Weights of a small contrastive image-text model.
Model: 9.17M parameters, 24-pixel images, encoder arch vit, encoder norm rmsnorm, encoder moe soft, encoder num experts 4, encoder patch size [4, 4], encoder width 128, text encoder width 256, text encoder activation relu.
Rows from block 3 of the image encoder of a small contrastive image-text model, named by matrix and row number. Rows with one number within an expert belong to one neuron, the router's apart. Each number is 128 + 24 x the weight over its row's rms, rounded and kept within 0 to 255. All counts start at 0.
Before each expert's rows are labels from the 100 images, of 14976, where the router gives the expert most weight on average: "colour at peak" is the nearest of a few named colours to the mean colour under the peak; "responds to" is what is common among them. Only what is clearly more common there than usual is listed. The data: photos with spoken descriptions (Open Images, Localized Narratives).
# router: slot weights (encoder.blocks.3.mlp.router.weight, 4x128, trained with AdamW), inputs 0-127
# gate: expert gate (encoder.blocks.3.mlp.gate, 4x64x128), inputs 0-127
# up: expert up (encoder.blocks.3.mlp.up, 4x64x128), inputs 0-127
# down: expert down (encoder.blocks.3.mlp.down, 4x128x64, transposed), outputs 0-127

# expert 0
colour at peak: grey
responds to: text has "trees"; text has "plants"; text has "grass"
router.0 [118 133 131 157 111 123 169 118 104 131 143 135 109 105 150 105 119 158 115 101 124  95 163 167  92 104 175 119 110  92  97 108 111  74 127 109 155 118 108 138 140 130 118  79 115 109 120  96 118 116  98 147 145 113 123 167 112 148 165  82 132 140 158 113 115 156 119 133  83 131 140 106 124 108 112 100 121 161 126 131 123 155 114 138 150 153 115 148 137 153 112 104 166 105 111 110 143 187 139 123 155 122 129 144  97 143 125 137 188 174 156 138 133 145  92 110 155 136 173 152  89 125 182 119 145 129 106 150]
gate.0 [172 138 121  99  97  88 136  92 149  69 141 122 103 137 161 156 118 173 114 123 143 133 166  95 176 170 149 149 133 155 112 123 145 116 163 145 132 117 153 129 130 127 145 149 116 116 109 128 143 178 110 148 166  85 118 132 149 107 122 119 114 148 147 117  86 167 149 155  85 120 107 128 140 138 155 136 138 117 137 163 109 134 125 122 156 134 148 108 144 159  87  53 123  95  85 152 100 115 125 110 150 132 118 139 163 180 123  95 136 119 115 109 102 122 121 116 125 100 107 130 126 113 121 165 149 113 123 146]
up.0 [148 158 134 106  86 120 134 110 134 131 134 103 150 157  88 139 137 100 102 110 122 123 133 124 152 100 140 150 122 163 126 144 157 181 155 135 137  81 108 102 161 137 109 115 101 139 118  77 154  69 151  70  82 113 152 116 119 124 139 134 149 125 136 144 143 122 131 107 137 145 133 123  82 131 152 137 131 134 137 140 116 107 175 107 126 102 134 159 121 143 134 124 128 114 136 148 136 137 116  99 185 134 123 196 194 129 144  93 119 120 145 102 155 111 131 124  95 115 114 175  99  96 106 144 138 138 123  87]
down.0 [145 146 144 138 146 117 119 125 100 155 108 157 124  69 163 107 106 118  98 121 162 160  52 100  69 138 111 139 130 117 108 127 152 148 140  89 119 152 133 146 123 122 131 118 141 140 142  97 121 138 120 152 192 143 104 150 137 115 113 140 148 100 128 139 111 159 125 115 119 115 146 129 133 105 111 101 150 140 121  72 134 133 114 140  82 144 139 116 158 108 116 150 166 131 120 129 135 143 142  41 122 157 157 143 102 137  97 128 153 132 108  85 148 132 121 112 127 141 113 118 179 137 132 135 126 110  79  93]
gate.1 [127  86 121 116 134 143 161 149 131 106 115 168 123  97 122 154 158 101 132  99 115 118 186 159 107  91 111 130 151 130 104 164 123 115 113 178 142 108 115 123 126 139  99 191 131 107 147 127 100 112 117 193 112 138 142 141  98 139 185 122  97 109 137 151 130  84 158 115 116  89 125 144 110  67 159 152 115 129 134 149  97 133 145 106 147 142 144 137 185 131 111 118 152 148 147 134 123 116  98 121 138 127 112 113 164 109 120 129 131 115 171 106 140 148 139 167 100 161 126 114 111 140  86 148 138 136 103 130]
up.1 [124  99 134 145 108 140 113  94  93 119 136 137 117 151 188 116 141  87 119  96 164  93 149  99 102  97 136 146 132 133 128 129 119 142  87 120 126 117  81 123 117  97 104 134 143 144 131 147 125  90 144 135 126 142 184 154 155 153  84  92 135 156 122 152 141  90 161 108 132 107 133 109 124 154 151 130 130 151 132 111 121 102 132 131 141 158 147 114 114 121  90 131 139 127 137 142 113 149 131  53 108 129 106 130 137 127 140 124  76 132  92 150 154 185 106 151 127 182 100 116 115 187 109 135 154 105 100 126]
down.1 [ 72 108 153 143 116 123 122 125 116  88 116  94 135 158 152 136 163 166 115  75 120 122 154 146 131 152 154 119 152 116 114 125 108 106 147 136 135 116 149 131 118  91 110 136  87 154 111 126 142 125 142  98 132 103 105 117 119 123 130 171 159 173  75 149 125 167 109 105 118 135 118 168 158 106 131 137 113 124 145 104 145  91 121 123 108 124 153  90 176 152 109 108 114 147 178 133 170  83 124 105 127 142 155 137 110 146 177  96 122  85 110 115 137 117 140 177 157 137 102 163 154 137 127 139 164 119 106 145]
gate.2 [ 90 130 127 127 141  86 133 124  55 122 119  97 132 135 136 163 114 115 151 124 139 153 126 107 125  78 117 119 109  93 125 164 144 142 151 148  90 136  99  88 128 108 115 116 107 206 148 130 127 127  96 106 130 117 106 146  83 114 157  96 115 136 124 140 148 151 123 145 135  80 116 126 140 108 127 144 117  96 147 135 109 131 137 163 167 139 145 129  83 147 137  93 139 143  92 133  55 103 139 146 137 122  99 110 144 133 147 110 106 147  98  83 152 135 102 141  85 145  82 122  97 146 123 119 125 140 121 138]
up.2 [182 111 155 151 109 107  96 111 197 133 107 161 133 113 160 116 123 142 101  95 138 119 126 140 139 102 175 172 140 153 160 114  96  93 131 111 131 138 162 132 120 133 169 126 123 128  68 102 149 146 149 103 146 151 127  85 141 114 149 155 173 173 120 139 106 118 149 102 150 105 110 129 128 129 116 119 119 172 115 132 107 165 101 170  95 123 107 146 166 121 132 129 150 137 180 164 169 129  79 132  98 131 152 100 138 137 106 110 120 140 144 147 101 112 141 128 141 143 149 129 135 102 137  99 141 126 130 139]
down.2 [161 186 156 135 124  95 145 154 119 119 114  89 127 146 114 133 146 112 102 139 101 134 130 142 129 134 154 106 139 119 112 135 133 155 167 110  88 160 136 151 131 126 135 100 115 115 142 155 142 126 162 118 116 139 146 135 136 140 152 151 126 101 181  96 119 155 146 122 132 130 104  95 126 154  80 148 148 173 100 141 114 114 146 135 114 154 152 128 133 144 107 155 141 150 137 118 149  79  93 114 108 113  92 146 142 129  78 124 154 149 180 154 180 155 126 182 162 132 126 120  99 175 141 139 113 116 189  95]
gate.3 [ 95 102 129 118 146  93 131 134 133 138 110 146 152 168 141 144 145 143 169 149 103 150 175 102 146 135 142 144 108  90 145 127  96 120 134 126 100 130 173 102 122 134 113  91 142 155 125 104 118 170 166 151 133  83 146 120 120 117 117 141  59 132 142  92 129  99 111  90 137 115 122 117  96 119 173 139  92 124  87 182 153 115  95 145 107 152  74 117 114 148 125 128 154 128 185 108 122 118 154 106 144 127 143 156 108 173 164 133 122 139 124 144 117  96 121 145 158 148 144 122 140 134 133  97 159 134  93 121]
up.3 [145 145 132 124 138 106 130 166 148 151 155  97 114 125 158 126 119 109  91 130 157 123 113 146 100 130 118  49 138 144 118 124 143 136 137 131 152 107 141 152 123 151 131 200 161  80 133 146 131 105 147 149 157 129 106 151 138 134  95  95 144 121 123 120 139 163 146 164 124 178 139 172 154 119 130 118 165 136 150  86 117 130 173 107 108 125 181  94 119 138 120 158  73 119  96 101 128 144 108 137  95 149 131  91 153 120  87  94  91  84 128 110 132 110 151 145 102 118 131 146 133 109 120 129 113 131 113 112]
down.3 [122 118 128 133 124 146  92 146 111 128  72  80 141 108 166 129  88 159 105 167 140 119 124 140 108 155 145 174 111 171 142 160 152 177 137 162 158  86 162 113 104 119 113 135 165 108 173 138 122 111 172 149  98 124 117 146 125 162 110 120 133 158 129 107 141 123 105 105 151 139 161 167 138 146 135 155 161 131 117  89 125  88 119 123 153 149  96  89 115 157 134 117 155 127 129 156  86 138  73 129 134 124 135 167 136 155 127 106 115  86 165 116 116 136 140 124  94 127 120 164 125 120 109 137 141 145 106 122]
gate.4 [154 145 163 108 124 121 123 129 124 104 177 135 133 113 104 116 116  82  94 141 101 139 157 153  79 107 136 142 113 124 135  93 120 143 137 120 150 132 163 146 139 108 133 132 126 161 137 108 154 100  93 134  95 131 154 139 146 150 121  90 164 141 128 135 153 111 140  92 132 136 159 168 129 152 135 114 151  93  99 131  87 119 157 152 151 141 108  91 101 171 103 179 114 107 152 127 118 106 155 114 127 146 108  63 158 163  94 153 107 143 104 104 138  79 116  95 129 138 109 121 130  94  97  96 150 149  89 108]
up.4 [143 104 158 125  54 168 147 134 109 114 138 148 121  77  85 141 129 157 141 144 145  99 102 140  95 144 116 137 148  85 153 106 157 135 130 141 180 117 137 121 160 119 120 171 173 117 131 122  99 149 111 147 117 123 130 124 145 134 125 133 155  94 133 121 152 135 151 171 176 124  77 143 121 146 131 119 133 166 115 114 101 145 127 144 119 115 156 158 127 125 153 129 115  96 171 119  65  96 128 121 147 172 127  95 160 122 108 143 129  97 164 116 106 118 105  93 116 144 121 136  78 143 111 153 129 114 111 115]
down.4 [135 138  99 108  62 163  98 132  88 135  94 110 152 106 128 139 160 137 111 122 127 148 135 122 124  97  94 109 160 172 107 121  99 154 176 125 117 137 109 111 104 118 134 150 106 105 126 144 103 115 141 108  93 140 130 128 113 149 127 155 133 147 139 153 145 104 123 138 145 144 150 111 152 136 109 104 119 132 124 123 110 153 115 131  77  93 118  97  81  85  74  98 148 134 119 114 145 107  84 155 150 138 118 109  90 191 117 136 103 131 112 128 131 138 122 127 128 107 105 146 119  96  75 157 193 159 132 116]

# expert 1
colour at peak: black
responds to: text has "playing"; text has "dark"; text has "man"; text has "guitar"
router.1 [101  90 113 111 143 142 111 141 112  95 107 142 140 103  89 132  93 118 140 120 111  83 156  94 120 121 106 150 126 105 117 103 104 136 127  98 132 108 206 109  97 128 127 170 127 138 133  98 122 130 141 146 115 173 134 163 105 152 112 119 169 111 102 123 123 137 110 133 124 176 125 132 110 157 122 110 173 108 149 192 157 139 126 128 107 146 125 142 144 156 148 109 134 142 137 100 115 147 104 123 165 127  92 162 113 107 148  92 112 164 120 121 125 151 139 125 100 121 175 179  99 120 155 132 132  61 129 137]
gate.0 [ 79 144 190 109 103 179 142 159 149 147  86 138 124 159  81 173 127 154  94  69 153 152 149 153 134 151 135 132 143 111 126 129  83 153 134  96 108 174 124 122 100 117  73 117 126 149 113 153 134 101 133 164 104 112 127  88 128 136 151 169 124 171 123 144 157 135 123 156 119 129  87 131 156 122 145 147 117 168 131 150 114 101 155 125 156 128 118 127 144 122 132 134 118 123 109 102 131 116 111 126 133 166 139 125 152  76 107 139 126 158 127 145 125 116 145 127  89  96 100 135 132 156 118 144 147 121  87 133]
up.0 [155 134  91 153 139 101  98  99 109 114 110 105 143  74 162 100 122 128 162 165 129 116 116 113 125  94 159  92 126 145 126 130 141  91 144 136 139 115 158 138 138 147 160 152 148 130 129 104 109 134 124  97 125 104 135 188 153 124 100 113 131 113 124 104 115  92 126 100 130 145 164 107  74 109  93  88 133  98 130 110 121 112  92 147 130 117 166 131 124 108 133 128 166 151 128 159 100 135 133 127 140  81 129 113  88 173 143 110 120 105 124 127 129 149 115 117 183 171 167 123 151 106 159 121  73 160 150 108]
down.0 [ 74 134 140 162 120 145  81 110 162 119 149 118  84 133 126 179  97 197 124 153 136 115 134 138 162 151 118 129 124 109 123 124 150 119 136 124 130 121 127 179 121 162 121  90 121 151 149 131  97 108 136  97 123 163 111 143 149 142  83 142  83 130 149 121 163 119 132 155 157 116  97 122 157 111 105 132 160 114 153 117 136 127 133 137  91 119 117 131 105 111 110 116 149 123 174 147 134 159 154 147 125 149 101 130 142 157  99  94 120 113 115 127 145 119 107 136 106 102  48 153 122 131 106 158 110 175 131 164]
gate.1 [128 193 110 109 140 165 160 134  80 118 163 121 131 100 103 157 185 131 146 125 123 122 142 132 122 142 112 175 131 183 119 122 120 151 144 105 107 131 128 138 137 135 112  81 112 123 140 148 135 157 110 104 111 114 161 140 156 111 118 116  89  98 169 105 153  86 112 131 114 136 158  89 161 153 132 114 174 127 152 135 129 126 134  81 153  92 152 105 112 117 122 108 153 109 168 137 109 107  95 103 111 118  74 137 121 116 111 106 168 133  98 154 134 138 113 112 140 159 108 136  79 151 130 140 107 121  93 122]
up.1 [130 107 147 146  98  88 104  77 176 138 118 102 104 145 120 173 114  84 132 155 147  84 143 123 115 141 120 126 131  88 117 146 160 129 101 118 130 150 107 108 134 131 154 110 102 136 108 102 103  83 109 179 157 132 135 127 126 116 151 155 153 117  81 154 132 110 162 148 120 125 138  89 123 132  85 158 126 149  73  92 119 138 185 174 101 158  98 156 125 107 155 163 118 124 147 117 102 149 130 149 173 138 119 141 109 141  95 163 119  95 139 125 121 102 130 120 141  92 117 105 139 133 135 149 112 140 126 149]
down.1 [147 101  93 128 146  73 109 157 153 150 109  99  94 136 138 158 133 141  96 171 112 136 178 127 152 128 129 151 105 105 138  96 143  92  95 161 106 144 108 130 132 148 176 130 126 106 167 133  67 135 112  85 139 106 140 124 114 109 131 132 145 132 131 133  99 109 181 128  72 176 164 137 114 153 105 133 125 109 149 135 148 136 114 130 183 105 130 113 104 135 125 130 107 130  95 162 141 121 131 100  96 140  96 144 134 132 113 121  98 152 146 134 135 140 159 119 114 100 124 123 127 117 107 118  78  94  87  93]
gate.2 [133 100 106  87 114 130 125 144 127 153 115  99 103 115 135 113 133 140 134 127 129 126  89 134 150 153 104 102 103 112 118 168 123 124 198 107 113 145  97 110 132 110  95 120 151  83 109 165 136 135 148 100 107 149 144 138 124 107 112 149  60 104 133 118 140 117  99 117 152 115 100 108 120 148  90 117 154 103 116 154 162 128 127 115 142 138 157 107 111 133 153 131 119 148 140 126 136  75 146 144 103 167  94 138 134  85 145  88 113 129 154 113 130 170 122 183 115  98 160 149 104 124 161 117 103 201 125 138]
up.2 [103 112 115 135  95 125 145 141 100  96 122 116 100 154 129 133 132 158 117 169 137 158 158 157 121 130 140 123 102 143 108 117 107 145 123 118 127 175  93  99 125 145 133 135 104 106 123  97 167 161 136 151  99 107 125  94 142 138 133 107 125 159 174 153 149 181 102 108 136 148 115 139 143 137 139 123 175  96 110 121 130  70 127  88 107  80  89 125 168 121 164 147 119  73 128  69 143 117 153 105 125 120 128 112 114  64 113 140 103 127 137 145  89 148  87 102 127 124 131 114  97 122  99 134 111 107 131 136]
down.2 [177 121 121 146 173 150 143 172 143 114  89 155 123 141 112 135 118  98 104 129 146  77 110 159 142 132 149 123 128 139 144 103  93 127 153 120 126 139 109 124 119 101 127 142 185  76 138  69 112  91 130 172  84 139 168 119 117 129 112 204 119 123 121 146 141 161 131 137 124  94 145 150 105 164 127 146 117 168 100 109 108 149 145 131 112 108 109 117 115 122 147 118 132 143 110 110  97 140 121 156 126 166 121 114 136 137  96 129 178 118 166 134 133 124 138 109 150 149 107 142 115 140  65 123 119 100 119 113]
gate.3 [101 102 103 133 100 127 122 113 129 117 160 149 110 129 102 155 164  71 163 128 112 157  85 118 136  97 137 108 170 106 162  65 122 162 119 140 126 148 101 133 117 111 125 106 104 115  86 116 148 150 132 108 147 103 100 162  97  90  85 132  97 108 150 164 125 136 103 134 125  83 145  88 124 127 114 124 167 148 122 106 117 120 158 107  97 117 130 107 132  85 133 139 132 113 141 119 103 131  86 132  98 120  97 109  91 110 140 141 167 138 134 118 130 170 133 139  92 125  87 142 136 136 144 137  74 109 114  90]
up.3 [106 102 104 116 108 119 120 102 143 107 149 162 143 134 144 139 170  91 110 155 163 143 117 110 155 121 126 112 132 107 123 131 167 183 132 135 131 124 117 132 112 122 137 169 131 121  81  67 100 130 154  87 157 101 116 153 112  92  77 139 112 130 123 128 120 149 142 150 125 102 159  96 128 131 145 160 124 147 133 140 124 152 133 104 103 125 139 127 182 106 109 149 133  99 125 145  98  85  91 161  90 165 167 145  98 145 144 108 122 111 148  78 122 152  65  92 129 137 130 146 137 141 107 164 116 151 137 113]
down.3 [148 100 137  96 119  87 140 130 142 151 154 123 108 160 148 137 157 156 155 110 106  99 102 177 122 149 162 127 129 122 117 133 113 156  73 125 119  85 115 163 128 101 123 108 118 129 131 116 111 114 139 128 120 109 168 130 113 140 140  97 148 117 158 109 145 166 128 156 150 156 121  90 150 162 137 104 111 109 118 120 134 155 149 117 117  75 121 156 198 119 112 145 138  69 140 158 105 119 158 112 115 128 108 120 113 124 158  79  95  91 111  86 107 120  93 146 108 130 141 116 133 185 100 105 113 153 112 115]
gate.4 [151  80 160 121 131 142 130 131 142 105  92 120 131 118 135 146  79 179  93 146 123  96 136 103 113 125 106 113 130 160 142 171 161 107 137 140 129 134 116 165 133  81 146  96 126 156 101 137 156  74 162 152 123 174 107 104 161 159 118 132 143 117 120 133 143 130 147 101 154 113 124 174 107 133 116 111 139  91 150 118 105 165 147 127 104 143 162 122 131 109 102 106  97  97 125 140 124 172 120 117  97  81 139 137 122 183 104 149 113 120 144 133 100 126 136 117 149 164 131  90 146 159 131 107 144 168 109  88]
up.4 [ 94 130 106 146 120 144  96 101 152 121 147 137 147 141 160 142 134  73  80 102 158 171  95 128 143 112 103 143 113 122 131 111  91 100 102 161 162 141 104 105  92 165 119 154 148 121 153 128 190 143 145 114 153 126 130  73 125 113 127 161  90 141 134 110 147 135 148 102 140 125 164 123 164 144 132 135 147 145 124 105 123  76 108 122  88 112 145 123 165 153 102  79 132 166 129 184 128  99 120 150 165 143 120 136 120 105 135 138  87 161 108 127 139 134 131 128 176 136 132 123  86 121 139 134 130 132 120 112]
down.4 [140 148 159 137 123 148 115 153  86 125 118 109 133 126 130 111 120 120 104 138 127 154 114 126 139 150 145 151 138 137  98 130 144 174 172 174 128 123  81 153 126 156 168 135 155  70  93 155 130 133 131 146  94 107 144 104 116 131 122 141 105 114 119 124 137  78 151 107  88 143 139 119 115 160 136 132 149 155 124 117  97 123  73 116 144  90 114 121 108  72 177 108 150  87 146 105 106 134 160 160 104 150 178 135 116 113 150 163 107 123 151 124 118 113 116 139 113 201 139 114 126 164 156 140 137 147 120 144]

# expert 2
colour at peak: pink
responds to: text has "sky"; text has "water"
router.2 [152 107 103 137 112 108  92 160 132 135 125 130 107 145 119 117 120 145 142 123 125 168 137  95  90 101  99 153  79 109 134 156 110 148 146 127 118 111 171 106 131  85 159  96 172 146 114 104 103 150  97 147  97 147 138 117 152  83 132 136 153  98  94 143 133 120 143 131 131  93 123 131 133 154 118 127 139 207 120 168 119 135 118 131  93 131 125 129 124 115  68 156 120 137 133 107  66 177 129 141 117  97 107 144 133 100 109 167 139 109 116 148 126 131 131 149 139 187  99 155 122 133 138 130 159 106 106 109]
gate.0 [151 137 180 133 102 134 105 132 112 140 153 152 112 127 133 133 143 142 159 141 149 141 188 108 114 131 141 108 173 131 146 114 158  86 113 151 121 134 148 112 151 106 136 101 153 117 160 120 113 120 133  82 155 112 119 111  54 130 145 133 102 157 135 150  91 112 102 135 119 121  90 154 138  96 105 123 143 138 147  91 140 127 117 152 122  95 122 156 147 155 130  92 158  71 156 105 162 102 108 154  95 125 106 118 139 172 158 114 177 107 147  90 124 109  78 119 124 131 148 134 123 134 159 114 152 117  88 135]
up.0 [118 111 144 145 161 117 162 149 108 124  87 136 166 157 144 131 123  82 109 134 135  91  83 141 140 116 140 174 138 159 132 118 142 126 128  83 154 122 139 162  99 132 101 144 118  82 106 191 122 113 108 138 121 124 151  94 134 101 114 119 123 125 128 111 149 130 140  93 138 126 152  78 161 136 111 134 152 139 133 133 118 105  52 102 140 169 110 159  95 117 124 175 108 110 107 109 102 134 176 134 148 143 144 162 102 102 122 167 128 118 117 130 165 157 141 146 146 130 117 116  98 142 144 149 134 129 177 153]
down.0 [130 139 136 127 132 156 157 136 112 112 155 111 125  80 117 122 105 114  74 104 127 124  92 135 127 114 145 119 126 144 130 130 123 126  50 103 128 119  89  99 152  88 155 151 111 124 140  96 144 129 112 180  89 106 130 119 114 117 171 165  95 135 122 158 106 161 161 135 121 134 152 148 120 120 121 149  86 129 180 119 155 169 136 170 159 115 119  94  84 146 116 113 157 150 144 163 129 131  94 132 135 100 115 136 111 134 149 100 108 100  75 161 143 112  91  94 142 105 129 139 114 140 161 121 140 106 139 105]
gate.1 [109  84 107 119  90 121 158 128 124 136 151 140 111 157  75 170 156 175 136 121 178 155 126  84 119  91 161 167 125 106 114 146  87 112 129 110 104 141 152  94 147  96 127  98 123  98  78 129 128 150 166 190 106 132 151  91 108 150 100 149 142 143 111 143 141 100 123  90 158 110 104 100 120 136 123 158 138 157 147 116 120  68 151 112 115 136  92 120 149 124 117 145 122  99 103 119 151 130 170 130 106 137 116 127 105  94 102 136 112 107 108 125 111 128 106 156 134 139 147 173 131 128 117 124 120 109 125 128]
up.1 [125  95  89 103 132 106 151 155 154 160 148 134 123 152 115 183 145 181 139 154 152 129 120 117 136 125 157 169 152 106 131 168  84 128 107 122 121 147 174 107 126 103 135  98  90 136 149 138 144 153 170 161 118 160 136 108 124 149 124 130 164 141 144 149 129 154 127  87 131 146 111  96 129 134 152 112 146 139 162 143 149  58 127 151  99 120 129 156 140 114 166 176 146 142 123 144 165 111 145  85  98 178 136  92 106 114 107 127 106  99 126 152 106 133 140 128 143 129 134 168 119 140 143 151 129  91 141 134]
down.1 [164 115 138 129 115 128 158  94 153 165 165 159 123  48 127 103 121 131 120 127 119 110  85 124 120 170 164  95 102 105 140 182 140 134  93 154 171 166  77 127 114 159 116 116 159 117 106 111 152 120 116 121 109 108 120 127 130 144 151 111 133 140 122 129 156 108 130 122 113  96 111 156 152 118 125 124 118 142  95 132 148 166 113 118 151 102 176 151 129 132 132  62 118 129 147 148 128 134 134 143 131 124 120 142 105 161 125 154 140 127 108  88 138 131 155 126 121 100 118 109  74 105 158 111 174 149 132  81]
gate.2 [112 119 154 120 118 171 139 143 144 153 101 113 103 133 128 152 119 141 138 116 112 182 154  89 155 164 117 121 124 118 135  92 181 172 150 149 135 136  96  87 130 120 142 112  74 179 110 154 119 134 156 159 165 144 125  98  98 121 109 149 168 164 155 142 129 103 149 160 155 163 139 105 143 152 149 120 117 119 128 113  91 148 141 127 159 159 128 131 137 154 138  86 140 127 155 143 123  99 148  94 143 140 121 159 131 115 178 145  83 154 150 149 124 115 113 130 102 123 121 100  88 126 107 112 130 173 141  92]
up.2 [124 115 160 153 120 184 161 129 139 147 127 103 103 136 122 151 142 124 156 137 117 165 114 118 154 149  96  95 137 114 143 131 155 149 119 163 155 159 117 126 103 138 121 115 101 119 109 128  78 131 133 169 171 137 106  97 110 146 120 159 121 100 154 180  97 111 159 160 131 136 141 120 127 141 164 131  99 124 140 122  66 134 114  96 135 172  80 109 152 154 164 100 128 123 141 127  79  86 145  83 149 167 115 132 140  79 142 153 138 115 148 154 114 120  88 116 120 122 120 133 100 109 108 131 149 169 121 130]
down.2 [ 84 140  86 114 153 135 119  93 140  98 150 169 126 100 139 156 105 107 129 142 121  95 103 138 141 126 169 115 119 108 123 175 108 127 124 140 127 114 151 125 125 121  96 142 110 104 110 126 129 113 111 140 119  90 131 168  96 121 138  84 158 155 129 132 104 115 140 107 161 120 136  80 135 138 142 117 123 157 110 106 120 122 129 144 126 121 147  96 134 123 120 141 126 142 165 108 178 137 131 108 120  97  72 143 188 131 110 114 176  63 112  93 129 104 102 126  64 174 111 128 167 153 151 143 143 135 156 110]
gate.3 [146 107 167 137 101 131 155 161  90 109 128 153 111 135 111 150 152 161 111 152 137 141 143 141 107 111 116  86  93  99  78 163 158 130 129 138 135 143 149  85 155 117 153  96 118 102 132 140 150 158 106 145 137 164 145  93 142 132 138 121 152 152 104 151  92 104 102 124 150 142  58 120 144 100 146 125 117 130 104 120 118 102 124 129 129 143  71 140 143 110 153 145 165 115 118 130 176 114  83 111 101 137 130  95 146 158 119 171 128 140 149 116 143 131 141  69  99 173 112 126 129 124 112 144 144 163 105 161]
up.3 [131 114  60 160 109 177 127  99 145 147 153  88 125 148 127 106 121 107 155 115 114 143 119 109 164 160 120 111 172 152 150 115  76 104 126 114 131  98 123 127  78 127 109 134 126  91 131 139 101 139 136 114 160 158 108 158 159 143  85 170  96 122 159 127 145 158 130 127 122 160 191 166 126 161 127 131 126 124 148 123  96 135 159 141 134 116 157 105 110 132 147 122 112 135 100 143 100 138 132 145 143 134  87 101 120 124 137  55 133 124 132 122 139 132 151 121 144 141  94 108 118 138 137 139 106  70 150 101]
down.3 [113 113 172 106 129 144 131 112 115 107 134  89 104 186 151 116  92  88 110 126 128 114 109 129 128 111 132 160 181 115  85 120 145 134 157 138 150 137 133 109 132 111 152 128  94 125 101 127 128 120 155  68 113 131 149 117 118 116 118 146 121 121 134 120 178 185 118 114  71 128 169 124 110 107 126 179 121 127 151  97 137 104  65 114 125 176 105 112 128 153 108 130 157 137 146 126 178  98 117 131 152 158 142 152 132 124  95 119  79 167 149 100 138 128 134 139 148  95 133 149 129 127 125 128 135 165 127 157]
gate.4 [129  98 130 133 131 104 110 117 115 104 137  98 138 111 114 128 134 132 141 138 125 150 177  71 117 145 112 109 177 102 131 140 148  84  86  93 108 128 150 117 120  94 179 104 106 105 145 144 121 116 145 146 152 187 103  85 156  73 114 168 162 146  91 148 106  96 124 157 113 118 128 116  78 131 117 117 120 146 119 125 160 135 126 156 106 156 115 138  96  97 129 103 107  96 102 160 139  99 144 152 107 137 111 137 152 103  97 134 173 135 126 127 119 118 148 140 155 144 149 139 112 103 130 104  89 152  86 150]
up.4 [ 93 151 110 130 125 132 144 120 159 163 109 135 146 124 122 118 139 117 125 125 133 142  83 148 127  81 137 142  73 145 105 107 126 174 174 160 145 138 114 154 100 164  80 169 119 115 104  89 142 152 116 130 103  61 152 185  83 163 131  83 106 142 141 125 147 146 133  93 155 124 137 121 166 116 126 103 121  99 131 119 110 125 138 102 115 128 124 140 160 153 164 131 154 130 128 129  91 151 147 123 144 127 179 109 117 149 137 148  92 132 134 145 136 144 121 111  76 122 131 108 127 126 112 162 132 106 174 106]
down.4 [ 93 118 134 160 117 152 155 122 125 130 125  76 106  99  94 154  89 113 102 129 137 127 129 104 137 171 124 153 141 158 122  99 138 113 101 119 150 151  87 149 126 147 133 101 125 158 160 144 124 109  88 168 130 110 161  94 128  96 102 133 146 117  86 113  87 136 137 120 125 121 138 119 156 106 103 116 174 155 177 166 157 105 115 179 110 128 143 120 113 122 145 116 138 148 154 172  83 104 153 135 108 118  86 136 108 123 114 105 177  99 148 131 134 143 125 151 113 177  95 104 165 132 143 146 121 107 158 108]